config.yaml
arch: "vit"
model: "multi-label audio tagger"
dataset: "single notes of musical instruments (NSynth)"
win_length: 512
parallel_block: false
moe: "top_k"
layers: 12
momentum: 0.98
orthogonalizer: "polar_express"
max_grad_norm: 1.0
batch_size: 64
Rows from block 8, named by matrix and row number. Rows with one number belong to one attention dimension. Each number is 128 + 24 x the weight over its row's rms, rounded and kept within 0 to 255. All counts start at 0. Numbers have three digits each. After the name is the row's rms in percent of the matrix's.
# v: attention value (model.blocks.8.attn.v.weight, 192x192), inputs 0-95
# proj: attention output (model.blocks.8.attn.proj.weight, 192x192, transposed), outputs 0-95
v.47 100:167099147132110099113088153118171170152117123144120130046151101096111158106115154112119136172079120118086109117157152122125140146087105118127094120123110126129117123117066143109148107162149103097145139115150164141106100113135101136149146133154120119125152134125128120135098102124185131105
v.48 104:142124119119111093178059138120098102123128121138170149119108132129129129132134131092104162106160180105070127176118131127149121183108153114117155142152109132122131139152100101103095075117089113142138129153099140110146110105088113117115099137098178119132125141162114104136119113134158139113
v.49 112:187193131105123120136134139124103145142067103141135090131161124117154110064129128083128117158134128127110119115074104117148128121148102135114111147155138129110122083134119102133179069125110126083112164150079106126119150121150140104140130137123127102124147128113106127144128126125138141124
v.50 107:106134131087109165187128132093095145165120096130117151096115182117110086122122138134141109133126132128156099121189124113117079127148174128092144120159110124078123081177116102117173107144125105143109093151120162133109107144086149129103132092117142125148126131138143132145109092139125098139
v.51 109:077126117149155129144134116102127105176138171135085137120136140125125130141129075116109136160149135145180133147144098107105129140109149106123126149106078131145140113137138137148123146167109123155083175113152093115127119126161112118107160169184157112126084159169164121122150169130111124093
v.52 104:125159087101153108120120133113149130167153132164146172146155161115172155148151120115084117124134149143140134163134108100137142176126128134111118122119086134121122125135139186138125137109165147105165133112161145092152118137142151171095150092122077114151113174115113138110135134141138136127
v.53 103:127124111149161098142104136110116187152130169154129127133124133131163118094143084090142111151139138155103153105160090130124159099119110142151112154120117105102159113149118113096123108140122100123190119154142114149129138106122119090106113150115175092125105120120118144134073131157148177147
v.54 097:085141135092121103100164164138134116107150155146121099165147136140109050101121154151111142140098168108132129099142164126118088070088136150138130125157133128142116150084117124142130169124098103102079105123071162120121094119135126119138133133127134160104092126161139126082128115115142134161
v.55 102:146107117092079103115105106119139141170137125126151122122148074133137125120093098157137121098120146132125143110154082137148126115143140153107089121128145123135161129120127123079135131095118072123138126159083141175150136151107101121166124123141165128081133157111112109146115107098162169112
v.56 099:109146106087162095122121139133125105152140103136110109098089114139125134143120185099134138112126118098090119128145177088081055123107098122112159110129116139124103152094109077151147150149149140099088141169116178116118103108116136093115169103146142159128138099171110135136134103105115112158
v.57 095:096100122151125159109146096119133142119148139155136095161155115162176072113178121158133111174086131138149130123103124060144186130122094153136155123114143119135105135129125153142112156135102125125091113130101133091153140116092175143131112140163141160141141135090155130140142144133160137097
v.58 104:144095113142098129131133132162156116120128099140120124158104089134110118116118120084106169138090129124097112133077104137127177134125132099144172127130121166109105135139108141112090088136148138110115187121132076144110189130097140125180124115166143117159118125134130134119137126109141143112
v.59 096:111151149144118112140120100124103178101145132128159153165142123141147114113111149160140147101158131123083156134111132162141095103161151149139160105110142167128129110145108078147153095103113112127103103133127148129151124096154144127073105123118100111135116184154118129126116116121139152127
v.60 094:101162119114108127136131091154114082129154119115127126116146132130121144121132136097117122084157096170126124102120163173159144084093130093155133152161138113147136111167094150111108134126082115108160160106141148147124051117116146123135133149101042094108137125142136135150094128184108130112
v.61 112:136117124126177167151117125115106143097124139118088212155123148112076128115115127108143080130156142123108163170124127148077107160106075116139140096122111115158136100108156151132132122146138155145148112157131160100126155140142090125121109109150106123162144120165162105133142119139106139088
v.62 106:135121113143090171149111159119108115094145067143090133070145111133148132144138152133127130124111091148160096138120136153106121182105097163138136117134071128164137102113116121155155120165100113121136114105166124094171159141104152161109118158139166187137123117122129122141136127102139171149
v.63 099:136136107096135092144126171150176168125150109138126116131070158148099106139117167141110121109103145114103080127177135111143147107161151109141063126137135114120124117112107114117114126145154096127143122141147110153121131090133150131134163096118139204092093100139131117148139143105103118097
v.64 095:101100139130151102159112177115156109109150116158146120127162163155161139126086101148128113145146117123165154147109087188096129099124103117132170122147143131164132161146132136157145113133084186111165148101171168103156127167157108098107097120127163129084079133139158143131096153099110122133
v.65 085:120135133088101106106162119107097125073130125117138142125137160125180110104156132128138092119133097129176138135177112106097123172120117139145156122090134104153135102132128135099119150147112147125153121149158143135133121157167154168115153134172175129125125112142133100102153156118155114133
v.66 100:153160120088123123166115179130115163151132130104138162135168136119115136120103147105105122078129160114143111124143113166102133127086103103117134138083170157102158168119125104125145120093117115146091154106122129119131126140098143136124099103144116125126151138079151104146112118169182156093
v.67 107:140097095118094114106129159118095105139120137099172114114138175117134172125097117100126148154132168121124117130100143136136095094151115156097130115115121135143123121128098116134115175140121144119130133125139173133179089095129157195191157130152140153111107114108127184136150159094179149152
v.68 093:128136148144128114146133135144099097089092162128143113117159111136099096151139148116114118136143125138082131123138145064144168125080180178118099140116117094122112143131100118144154109154154110131101153117136161160104145128111144134154130134160137132118169144124091119120139140171128108124
v.69 090:142128133092164159122103126150118144128158148132156107130084108160147104078153120135119094097108138114117139092145113128149151123140144139124093122162113170122165089108096119150140163133160139118100119107137138127137159102130215149128126112120109133133164123120076136123113109126131106104
v.70 095:131146137081138144139146126080095139154141111092110144153109140135110109132114142117117135149161087112134135127155115133114102112133135182133135118125169112129150107110107096130133110123147151159115117142101143139082143140125121089101159127105132126096112126117118165172168131093137117106
v.71 098:106149103147094073094106119109143154137128119145124100127084168125110139139138123127118109145127152125184141098128101127150157139082165148174120118081139142096169165138154116138127149140111149123152164142140153150118132157115111094144098092128107134111152148092172165142121108127156137169
v.72 111:144140127112132130141158115137106159082084116153137121147111128143119141138164104123114137137110129162125160156161118160130149177128125113110160121089099113092093155146169130128102143105143211116126108155124103112129124144193110118130138115150147151158158148142125063119098149075170150126
v.73 097:075125097144117126122138146114097162164140124125156111118111095138122131113143137142123091094091139091125156128170149137138112163132117172134098145096156105098152149177170129088115141125097093151128138155110113102139125112131130139116159145101137131131111124127111087173142128111150114125
v.74 084:173122142140119125149161123126142086121115069111139094094172150113109120158110148119116140089138109176108092152141139123171143158108110159151098104178132108150123108126104121083107113128114097145142150138092133122105127116103077141076117148133129118108137130169133139121127131084131142101
v.75 094:129147136140149123128108135122149141087125161132144153113136129142145125137146128108117147120090108142140145143105169132125141139132099112205121145192116117110110142158133141119090147100105168090133140174077083114160127108123122130107138114175100092111101128080106153134130114120121107100
v.76 090:117088102172114151106123141154141099099133124122126111081080126097120103082121127114147133121131126152142115119109147140145135121084123121160122172138100107130138152139090102112125159110105118129101122136133138145095090120148169103090124126114120145109128120150136136165153127139122140094
v.77 089:169090131147121187139087181135083100117138128115148159116093123117145147121142099086125175143151108126105144106129135101174083100100106107099126128158113129169157131106169126100190147136094107124154116122111152141147115063112116150132106095119131110101132098109153155157158117150120121109
v.78 090:086122154120094127128096137148166112093118085157098063107132143145131093151176108154146118119138132135150143098155128088142103092157093145154120108150139143126147151095151106132101127138138122137149132139174124131131129174177114106111152057148141135145157129101115100104120087163089156126
v.79 090:126169091101114133107087163139132179129189137123150150135139202152163137116145146125120123054128134107160111144150124160119111136092145128108104123094123139158113102128107137146111124120111141142126149155121117096136114149149114120102107172166149157110181136154124090069119136120139123154
v.80 103:108132160096116123170100142104144134096117113104165131131147118117148129118119145140144122093118101103088158137137164102159120151115081139118133162092134128151138158177076141077196116137152130199148113108135110151160121099151144136096192131144137136096106126137086101160150158146155110140
v.81 098:139106130138094111104132122144131145105123124156087146182136115129077155129099181092182113145117144146137093135173116119130097130110121153144174103150152130103146136108131133132164153132147146098092139166167127118123133147170166082104143126167153100136111121132080121128152139117124138152
v.82 101:137103146132139107129158144176116096156114087117134093102152160065128117121117118109113139136112148160141170102100137137133111106152100122125142168128111098157111158104149125090134140148079129086132118116178128144162114142153129068113140077147165172111115137135142136194153122156114152139
v.83 101:158174147078115133159133141134142118121125137089112150169140146168144105160124153082156127130092132115059118152128149135144150080120131166157118124112122115145120126167122126122127156115121112115135091118148129106105111141143122128140127084133155106112169157142129143098155114115131118142
v.84 090:118136143097115098100161187117081111131088089137118166156133128102101130126125155136111143140126127143130121093132100150119096149116081146137133117064154116127157117151133159175134146156131152144130152130169131146161095166152131131118135082123143128126110146116144122149178130136133186158
v.85 098:137163134134147156106150147086119117163115139101115126175110128074173128113102126156125164102145132163115114123124085173125135109111134119124115108121113124167179132131162157099136115128113142142083166153102126159126118141128111098095118125140196097107112156146197116140124094168121127149
v.86 097:117111146131116055124146133133142149094085145120170121072108113131152104151120148176104116101099128124164154151100145096129160078132142108137092156158119117120112146148109141139123118163146123100149112134117157144105148165111151167174164110136153167140098106127106143123161164126133133108
v.87 096:099087113150070086084079132148122132109181122165095164144135112100144182128106131132153100133096125119141141113137086153129131132077093122148148123110112157123144131103133139157142141101130130123127133132158149129118137147129109122103079157159103140117085155151167127090098148107137140114
v.88 099:115187119166141099120161146164163134126119122106140129124118108073104132125107155139140112136104158144129105119116115128104178166134076115154131096080119168121109130084113097153150128128119116114113147128113156123131100118131090149106150139142134156119117151085120167174152130120125086130
v.89 091:130128111051133113163126099156092135141135086160121128112159180144171157141120083145162133121147129155160116152167143166107108087121119139113132155132112126145161168129088150132164117107127136089116115088152127106150092098142150158113120169141104119080115128133162130070125143156141105129
v.90 101:086132109113089115140143140155126126138110133130095136111083171164126107176147150117162169115114127102101143173118135107114102142144099102134092148148160117105158112149121144160139094135177172124118098128131103109163120133078149136141116114125109121081124119146141159101144127153100132107
v.91 095:139109130153122191103150154130142113127142141124112146103092109111110101159131139140108099137132173161144117094153107176128153115144129102144131181129137130124125142117112183109134155129112132098081164116101136118171134130123121108169138101133118137098120114143136115145120140130139194095
v.92 099:119132145130120157114156128085069123150117136107098147150111131100124118055139092111131129115114130126124101136126125136151158094136126139153135117121144105118152101106137164149146132115143137164085130088088172155113171108114122130128113106131144128132099136182113105117112085132126146110
v.93 110:146077137117170166133084171131144127160138150111075119113088121176117122111115134121126164129094144103122103122133127122102105100117130113136115114167135131174160151135146166085118154126110126148074159112133148101142163087117166134141173093138116089126125108100143125139149140128137105099
v.94 091:133108153140143145161171127154122179119096137136138119127137089123140160145127146162113133138102143170137112137085127115127116178125085126149143142124096109113133139084154115163133134127146111149146144165098121103134124139144148162118111156093125104176053139115114123141141138070110097103
v.95 100:109098149107149161150093122133131120127149121145141134117111155119161131170164092128122113158145137076129154145089163106116118099151092136174137116130086147133095125133146149120146114089117170142144128095093078126128099089130158151143120102121089118081107129142117139140136162118126138127
v.96 097:121159127140146140124158132146142149113120101131156095141106144098105109106123110168127120130163145144129123134119200098158141097118093136120092110132180122156158096166119124129106121126111134161126146140127087159128133165131146137113113113129099104106143171122121139147110093194127160110
v.97 101:160071129104152128149096114165142109128130087111135101082107126108097095114154120144149158122165134152131149150162134137086141132149136136136133144137165150079124095127138140105116162129161069157125101113156118110156161108114154140182092141138143154149120122157106123104151098144119143092
v.98 105:111078111154151126131095109116124078136124110135113146143112130134124111144105138167155150127150118108116159100108123145080115179100133100130166117125092123110134128109117084124137152142111119107100112093147062118131100139146128085148120121139157120113114139165136132135133082155088131158
v.99 106:159107121133152090124144122158117123154131115139146131150131128127094132153101150205138100115116162106147167127106124137139126133122107148093123145158128129168121119133116126137127143137115100130107131072101146133127117123148091133122132191128115139102140133115080100125160114098130145157
v.100 110:101134116100119131106098134110154145143093143154112105110110128104137125158133163141115092078119173117158131095126133105079106153137111119137099110112081124159136104145113157122143094111144169132145141096150155106147152079136140086124157131131106142119114189123147176123149100122101125146
v.101 103:175122101147140097155134093150175124138149161116084080154091107127111121122128071180152154125121159145133112101158112109149168112141127121135120133137113107147132122141110126156143099151089115187135142127091122144117113167122119104147115178134112108096122150124168169150110138128121104128
v.102 102:124156135102167128111145100119127118122083108100170103202142148095137134142092154136157089131139138123166125108124117133133103073127121086111125172110094164109152148117106109130159111111129126101152111145149098166133138173090119100144109187133135102090145149161117108180123134121144158096
v.103 091:147094160088132128114092127131161118177108111149121125143127097122097086100171139139130119110118122115107118139121143154162150123158159143120127103128137129171125119135127204096110145130127074141144154123107137152150144122132141118146117141109147113140155093154154142101137130136151125091
v.104 106:115116107163169139097148157147159114138074106118092111146126103149136090148130102175196103132136124152125126119168084110144125100163095203129147094109141082107113116148146174148139137137135100148147133109124088114115142126096110123178122134131144130141120142159173115115122134146117121117
v.105 108:120134176123076131129147142101141172144120141116145129149152138149108142117155134070126102164131151125159138078170099113133127090129127145166144119129136116129105134129117123136128150165121094129141117106125153123104118147131145122116114129164078115106104143100136146056123143119137119108
v.106 108:165110067139109146107092095084144123137134147138130171159143142130127145122100143089127138142098145149170146118088158123129123150121141091128121122122108135107085110096130103152113158110131114134121130194150122122129116123116119098109153152112128089107122142094152129131107112082107114106
v.107 092:096118157137126123147122154157095091166133078113129103132107152072136137114112125162106131152144124137121085100134121146169133087139169129166159126122120143091109123125149151146152106133119124118112090143137121169133065149171130126075128129153095122120142111098134136207135135122137139142
v.108 104:074155097104137103077132100194136133099105105157120099154103139079121083103155127103123124063112122092106127126102133100108138136096112107115123151109133095124175135146118112100165107117092147127115132109103124136163123098120127137104174149148091132142129129142124160194157101108116158174
v.109 112:139152140070137100148158152139175117108171054121165148150103104162133092096110090133104134124094130119135161098134114108123118116137116143115161085114139103131097092143103102150134146133116175103116143137118094135102108125124133159096133103125138150142154103129103144085086147147110163132
v.110 103:107117136126126131116086137127122112146127186111088140139115089089162162139111104165142135111141121127119107126131128107091150102097114114148135124172126137186104152087098153105130131097110157128147121163127109136135131081135128087084118102083129106095136120095132123157099161173114078146
v.111 108:077106163110136103077138106113121114094098113176145141130133151108149145106143093115128122142108142180142110104139102139123134101095134119128114107156128153134135149132114130125178149129114154179084174119107127073113144148094117130133112115116098119081107137187190162134156122120122117130
v.112 105:128127076171157137186104071132113096166105127104122109141145107143090082109147097146150116103148144122160141099110109108116113119099132094139121114122122149102103115155125124087131129164161128135132132153141133155114157081170088139139137125147108125137137157117101110166164123112153159142
v.113 103:114141162143097149144172144122128134146119147111161133127106144122147164143168134147121137128116136145174081115111118088094142114114091117132144132139122133131111077128144103184083132185104095151113106209153123125139141146134136113108164168126109105132072142131134100163132156140172097121
v.114 105:096124126081165149082129104113122112146133083083125135140128086116131103136160096115188134103090109138134151113159120128146091118143142114130150138096154129187107160115110151095157150094132142106142138130164071118129141093094118160115127148180139112165121163123133163105129135118130119146
proj.47 106:075108131128107145090142084107053084118116134082123117152120129103140118139138127157136110129168102105114094113123144111136149133173135153139165171116114112150150130140164156137114135140097136130154133115099105128154188160133160115080116098148132142148096143111089136078141148122078125099
proj.48 103:121147106105128128102152095116150143101134150133086145117125096117119123105146143182113106142103112117180130102146148138127127106124095111109104128152142164099131095140181105148148165118147146117147127166108079107134130153121148167112146117135135124161126123108099153155138119124076127146
proj.49 109:143083083164131123125126118126147116121155132094105112132143079115125113158129133162138159108129113121146105125178156139116147158123151118155159075128151102099135102128133132156127166118132122122161116068156149105156112141130083125146144102138157162138079133177161149120134102109082103106
proj.50 113:125161154167145093104125142144130117155128146120103096133147104158142136101167108119085157135136132125147124089108144132094178158118098133158113169103163133200124151060160153105101116124117153088118142141136109119116164106126099126165156100174111102116136159090129134156140143121147118110
proj.51 109:157124118111118091114150152115118125112130116139129120136092109144144130138157170128107135127091153128083130147124108154128130158162093134135088127127146114102143111090118146154095119120168122089168108142090164169090134122092114118172157109080119120122171124136079109123110088109147141155
proj.52 104:121124120125098112073138108161071101134144119088107103118124129103110145130105113108149117140174120108101146132151102125118091061115132171175074172109149107124098132118122116116109075127111137146132187098092128167115131124111124150146157138184093133097132104164117119134094160135084087098
proj.53 109:129137133099117162108140111103147136112075067094136130137137116119074134159110164146097150138115155132126136171098164152088114123120110144137090109101113144139127099092141117140180140096127170124114144082149118118094099131116092170111164109144160157136152110172167140087130140096070115140
proj.54 100:163158145156129140119069099099145140120115095099167139121116131131135193145097107084181110120170084128092183154141124153144149158135139106103144132136141130114152113203146129124136133132098142114171159122146091113139109149159143128123124145127156105125174083109120106156162118129089115098
proj.55 106:131124147141111091128138114086086134125125101131103151088100150095142129114141155115119078123158120125147096156128191130139160145114131165110158148134097128124091122121108113139119155146145156145100118116117154093088121151141099124108128191140121117155147067118146111128144102119136142143
proj.56 103:114102132138084141135129127125144157130124152142133158177127147119127124124146076180136110141133110119123137135109106124166143116096145131173135162130153133153148126176115164059134103147063094146169107106134083132140151104123157140140113133094132151114126101113121122073137153149142119162
proj.57 104:145144128129123118168099145145125101099114138082158151103040174133131159143108171119117179101128173117090123129131127165127103157166132112112153142104125142127145128121121096131143140144107128095151121124103135150132122120155127125117133095122150098141106127136135159104119107153076116158
proj.58 104:115171117132161134116138133099093135078144119092148137150156124156159123128109193183167127105084140135166149127155121130134112104134121115113114106136153107137121081142129089170135118123136123167089145137128113136112111110153145145084125114090159159121104167131123158134127097158106115135
proj.59 093:097112086097142156159119166140124094153134147133114104113124142085144155087144113092142129111129117122114133129164136105144132132134134107114143131080140146119148113129149139090132146123127185098107115130117103129128099125125162154167160149164138119128112118126140111118122122152132146151
proj.60 099:125143106131101151105162157124127117119150112139132084129121094102123114120156117140147106115114109109135152157125097086098141142140113151094090106071110126119105118100106112131149133099158145138111076175180079114108145073133154145127116091148163160165109143107118129123143141083130136131
proj.61 107:119131134149093132127146129129154102170116143161158109106131112137163178161117123155095186133122158127142087075155122130124122113165181123128091117141118098131125163152156115117142129118131074134130141134175112167129095127101164128102127146127101138111092125111071160104096157128110096141
proj.62 106:112117086094136108143161095158144110130130132143133171142143126126126134112122120101137138125171139138125142110131111138099107105120161120106146179129143153103150140126101134114117134093146173118158100106094160146121128136126082105150163139142099066106144154152155133131106143162118110092
proj.63 098:164136130161133167128122119085098114139113122129113146149128098150139094140093126111161121136097084164177170159115134131114148193106146117128154171125128163131138124185132129131142133143127170168137132131170149160145106138093126094127092134129142092124146155117158137131144103165124159130
proj.64 091:125163142102100098152155087125124107170120145115113175122114157135142131140134184086139087144121138124114144092133102102166105178148126091117143119087164144115119084075160085110054122115118122140113096130126085101101106131089130133124154136161169136114151160121144151108125138139131117134
proj.65 088:117121080131102098146095146139108116164125134181084073114128147154117117136147124136127165124102136138124113097107156154144137136103108104133056117113148166161118101152134140120182127080096115125149111146127141110156134110121135119114120115153107158126134116133152152158151093151121119116
proj.66 088:074097134137163118109128124151182084153131092140115117113138186042114139139087101135138163167118104133077148182098116136134117128115124156132115124153145129155111110111116159138121129134088101152152139136104099170158103116104126111104152133146150152158140109162141152115103123110163105140
proj.67 093:097159177161134088139131097139112132113136134192092081116108105185094113132133152151142125114146129134150130126135171113130152178113092127132153108106134111111143095111131078113176117108147146110128121143136096088081109123090127097089168118158105147101076137171116121086167135083112108104
proj.68 087:150105106076115137130148123131139143117107125098104139165108143118110141171152135134113173162134135151138144140124132156134113152140096148121166169132108109098136120107136104173145114125127163133138117153146098125154128107133130100124125150108066130101111092149121101176135102090141184140
proj.69 080:119178127093108132107104191081133141144112126132090152139154170137081194166135154073175119108113148146077149089113131135149104116116142128144148129145126162115145166144120090153112122133154121105076108118142147156144117129136089118136119135088089083123148127086144134150124167088129133139
proj.70 099:142116127148103132134110119157144126117116109100127127159171114085145152124138155120110123100133133112095119150117115122103097088152104068146114112169153088123119117135167146112138137140095115116131137112169138109155098127168160155138060126151165141149112139128094088088098083135120158145
proj.71 093:096100135111152111122160132124114096156142145119068132127143137158092102142129107168165159133115117106105138105100150133107124183094142123134145127126109113134118138150098122117162109153140080132146135144121153107098088093150155137137135145106095134139140101161143143103112137146120129075
proj.72 110:116145087114127154108103168106116084137092135138086149074098123147103096124138135159144181096122124096153134115109111118122125127094136134132093067134138130153182133129161105134162120144108093181104084089116151152151140122134123094111119128115119114127144175134125133109138110124120141145
proj.73 088:175138113108114125142119109143124103087106104174098155170149155138154146133098154124130153147125102126095113111097149123165109115145099092137123095116096131108107126111128128174151097109168134126104093119149189183136122118102136093164102088142159134102116096097136141120151100155159154102
proj.74 079:152131135118129115084109082080129159164114150097098105142100115156093103118140100141133127153164138114158137126119132112124113133174135113121139110070130132101123129121181205142125097161149146134138153144143109147133141128095150090112139154112188131122136121138157133129182113122103115107
proj.75 094:142142126115127137087112120085120126167108114147114156153116089110103127065163144170150159161144147129082140147162118127125119120153152158106094079110148140088145138106116097144158102139130118135140168093117147116135116132151093117156122129099122131113104156134095100106120168127102132148
proj.76 097:135161106099089112128133155129129148130111148085131145181124120118195165126151162093124127115143151101083155090134142113146111106139142103119131147140134127086134106140140162140148131185151132083114073086152139164133127133127120133111110128107132094117139082125079158158120137087151130115
proj.77 091:131122118121121103147133111110155164111121151125100125175125090128136113110118160114121069129165139136146105153134147171111148135144127137123178154107167162134086145125108108124124113126172102109117073160134139150113162162120138120146164117136135118127118108138138107109136142063126149130
proj.78 079:134098080127109142102111097190141104145102134118171152108148146085122099143085148109128107150112109118163121126115124162069100134094131105148161126110076093124142113165123139126146154108134077102116106110103148117149116138081136100142128129086144137095152139141123171125136154138116146144
proj.79 086:165060116192126112140122107118174102139105147139134102169125133094141100127115140122120130167141145089118157116149118085106121126137098135099111105133127107155127114129153148137190156132172153151113123118137156113166115126078131120131143085149151147124118108112127180158170137173141166099
proj.80 094:122146079146102117107157149147102159167139143154138141163110117130165171118147114088108128146118173155144097089134158145144097127140110130156130124124142142134130119091182096167086153113130105062117139151164098162069135156117105105149110134114111091118167111119152119096119167105134134089
proj.81 090:116103165111129126112146124131119092138142113136113116111162123096124118157098093142109131093134094085130156109137135137121121157122099115136097118086133137104106128142119146146148096116140159148183145104126126111135146149081123142121108145117145147073133135097130147163091099155112137121
proj.82 091:102158137145089092108104118144108125131164180126099128125133113159111130146104089116166104121111102135124124120123107122106076182122146118119150103107123160133159142105112102171105098125132079114122165122080136176081141117082105124110169167178108112130164149132141107067114142126105125136
proj.83 091:111108151133128119089136121107107126124104131140127063115116130063084113078161131106121119117119128181145143124121109137076124134124095124077083146117145114123104120106106124087140153151144120112122095123168090133133137131126150119154124177156128115123126070111085115130140128123086144131
proj.84 087:079091123099136134132087094149124113121124151135126122078136126139112120133115128129130090108095139079100112168108141127128169195106141131120146157151153145153121142144157131117121152121115108132184111137102120081109124094129140092151136184151114142132144141149136135109114098150106130111
proj.85 088:156110137120140107113136132168119139105155089174115151107189095152142095127108122158139133147113124138145150161140170113140131171122127099109098104111142120163102122089125156129096132091114125139135148115099155111093157160144156113109141119152127148115148128131128106128117147126106115136
proj.86 091:106176056132121150141181124116090126084143158148118108163143115118118142102145116151177106126136148111109132167134099125130083134088121129135133095114102135107141105140120122124128106086113097120131154130130112130159087091140124096098099132126123133093152107100166117114141111173178125132
proj.87 093:124159152143163092157089149098119120172133139136104125117105146138131051135113118105126102136099131098109127128131142150118109113150150116140147101146150115112140116119134152111134131156092165149143129084138107088120152120106123164166150096118166111119107125110125134187138121105144118110
proj.88 097:107113131115139097134152133114071136129154143150069095089116112131137108130171113127112162104125150125142152167127124107115064158172123126126130111134125167099180123154137140146148122133138129157148119098108095146125116125173142100133126136146109138150144159168122120107061143150122105145
proj.89 088:139132107148148116116147132095151115115130128103147123178138122082136133125127113163107180135107163138095130141101152085126134093123141106084104127161178169149128109111123100135123156088125092094060132118145139118119157151091111117103137094123169101139112138121093109155161129149113129136
proj.90 096:165122131126133110130121096131143164118165149149145162204151127091139137105122149138104100104162147120116110130144136160133133108138119165135178118173104139108134163124134102111110162123084170137138151148116117105100128129167125116119128118114101102157119096093114085137115122141169178127
proj.91 088:099178180095160076137106148111122115125112111149126161110147161151108133077142131172186139136182109135104134163123179107126137135152123158143133100122132106139132127134142134120142128134093126160144119137122113099117099169122135147102162119178151119114108142116113148098091128125078139110
proj.92 092:145165126142155103126125141164148112117147116098130154057140121148166160126121144142103162121138159158124149104147128118128117132104118153110109129143085118124148143177085140087132119119112117134127159167121104093139096137189117146089115126127140123151167098090097112119123137118142105137
proj.93 108:141199155124070106121163096112125134128068139130142186175133132142136138156139151124125070141147138144102141143160078133141162138145139135132112098101117132140098118123099143134126109133148176096141089144152128139104081147114125123093145129110152134112109125144125147149110111113142148193
proj.94 086:127153133092108107109140101097147109123146174144113168132088104121084122109112110148160123100125100111142100119119103108127136113103156109104140080156173151137126093128104153106119114137114138124130111079122140137129119099148108132082094109132127151104175154108176140152120094145156134134
proj.95 094:160120116167118097148135143058143181136125151092120155204144097130127136095157157175148120113111127130138130104159112118126134136164145140115114149137147088103155081130168146159138156142158080096095129140160141111126116137140108091151116146135130122163129172110149090109135139140099138147
proj.96 110:120086162115179112125093146104115104140124132137065151133132124128124118152162160098133159060089123084175144139124094156114129172115150059128130139111130118129118107096134097108158135133149142120138141134131146145123132099122125105144168164117168118149123117146153148110146156116103114149
proj.97 120:116117145116164099123121157114116144126112162126108152158112137110141084142102145172112138090116080138161198138099149121147144138102104085093140134116113133175139154157132124126151109121101138096126125094093159140137120111150116116146122140148131142113148089144151136144131149147109096149
proj.98 114:129137112126128126063118164152109167134107182138121122138142108130098140132135129132109141134098124140171123156143108142156129143129166162124117142127154108164170161172128124125128125122199180113140103148117146155106166112152152121135118127127121109118148130110115109120150127125177122107
proj.99 103:134159151126118134093157091068160111132126123139141116092129150135128102097147111099112144160120141098058126125134103109167140119135157129102103132134124112114104140128131133129147089146141120142145079161155155118139138146142128119128084073122136119132149123119166172114134134131123087101
proj.100 116:125130140157102136124091193142089103133177119116133158138116134124086119122103144157141190129099082122108144148093147127152132091084138118136135152149114127120107110081143120092127111144137123129111158111120109154126112142117158125133153131145121091125127077126127103170120131125147140143
proj.101 113:140115169130120114092112153095089114099146119155181143131151149121149074139143159110115139134124155060126136142118128126098117146102109121125113119144122108099140106133143103095097146100142146107119105137142102132120143103136108158112108069110122134125129154125119107093155111135105157113
proj.102 121:091099147124100154135097143154151104120172162137120131082127107178160089158147126156148154094112153119107145138127122113100142146094124184165147084143157122113117085136107129160103150126135146151130122153115111146093108111173121151086096095087150144130108104121110118097168129105137120153
proj.103 096:148125130148168165132109128114156154135111118123126138120147101107145141157156115160132129080146100139110176134102149121132106150110116111118130156095174133143135104155131106098122099130105163126146131083131146110093145094154116112196141104143109103139133169123140149143133123161096182149
proj.104 115:147161144150125126135138111097122119121181167148183130104146121094103133115120134121069127121128135107122153144104150143108149173095115102106143142138121141146181108111097099129139147084095169086131136127135177114118147111180090135089130128134157163126110117104088122135154114120121121145
proj.105 113:127139124138135097112162135136113119131150128127144135103142130144166153116102107126135093145136143122088065149109131144100109162139114165098124134131095142127130135090140122191113161123131125119085140191111131146141137136134136156076129081092216118121164105154136095138139138114116097112
proj.106 121:123119145128097134157136131165121147114149114095133113131124160123172113121145151150126124128147138091097063122165101119118126099184126158155111141166119099167102155105112177115151130154138141125127085084100141134095149124139115167118133105154095145144140129156128096108130122131159102130
proj.107 103:157140122144164146111149105097132144162096175163136192164129132181099164170123144096120090094118120131114133151141134121098130175124109145129107134164129131161109137145143124145104140176096111116139099150110113075094159134101144132153123071079134145116132175099127133092120132127157149137
proj.108 112:135102177184136191129104098087127126119173120079119121083131117166125138129094119094117138143144126155148139144122126116140130147095147136117151111125142174125098112104101154153088165107128106130130161123163152139120110145141126128167114118102141117096148128164135096074143135138152123137
proj.109 117:128114117175095123076120110084101129122127162122113110098140111111132128155152154097158109146168136093124123150159129112138141159097144115094118145160124136131170115122165133122123147091134096124145126125109181132169137148128115107146136124113131138143116163151168094127154126076122115126
proj.110 105:111133092137121108181146138130109116113099113109131147154156107168080138129141145113120137172148122124141137174129128165132128121146180090112144156146111109124125103145119150131141112127152085138111124135114129085149139113171122201175120128148102117121147152109120167141116096095176155167
proj.111 108:110121097124134137134133146132140126137180139090129096142113118091132133139114167138138139126159100105140114173133110132124124134139067121102146151099142162096141102129097128136091132140126086102162092126148147168147132092176122162139142160098142150102125111092075127120115157093171129108
proj.112 123:095121215099155141147129187126138179141094133128130144157095129117142148138167139113123153109064108113111117149138115148114155117139121148076143138155131069121148113122163134155124124145113110130143154125144129092128127139096190112141114097114135123137101101130137142142114136135092139105
proj.113 114:150132089120149087159114124134142144110145085151143114130140114138105131079119145095093095118141137110100175145156128148126125147147140127136101115096143117152163157113089154119145125159154134133130156122126137144112171150058098165097113129148136124106191140124144122071109099119110150154
proj.114 110:133134126182095107179129108141144142147147131159179135161115126173165152149098116127110139111117147101125109144103107136130114157121102092108101108139115140097194120139140150169106103115105132150110155143134168085147102151119128126134135121060163159110142135171116109138129166112122144121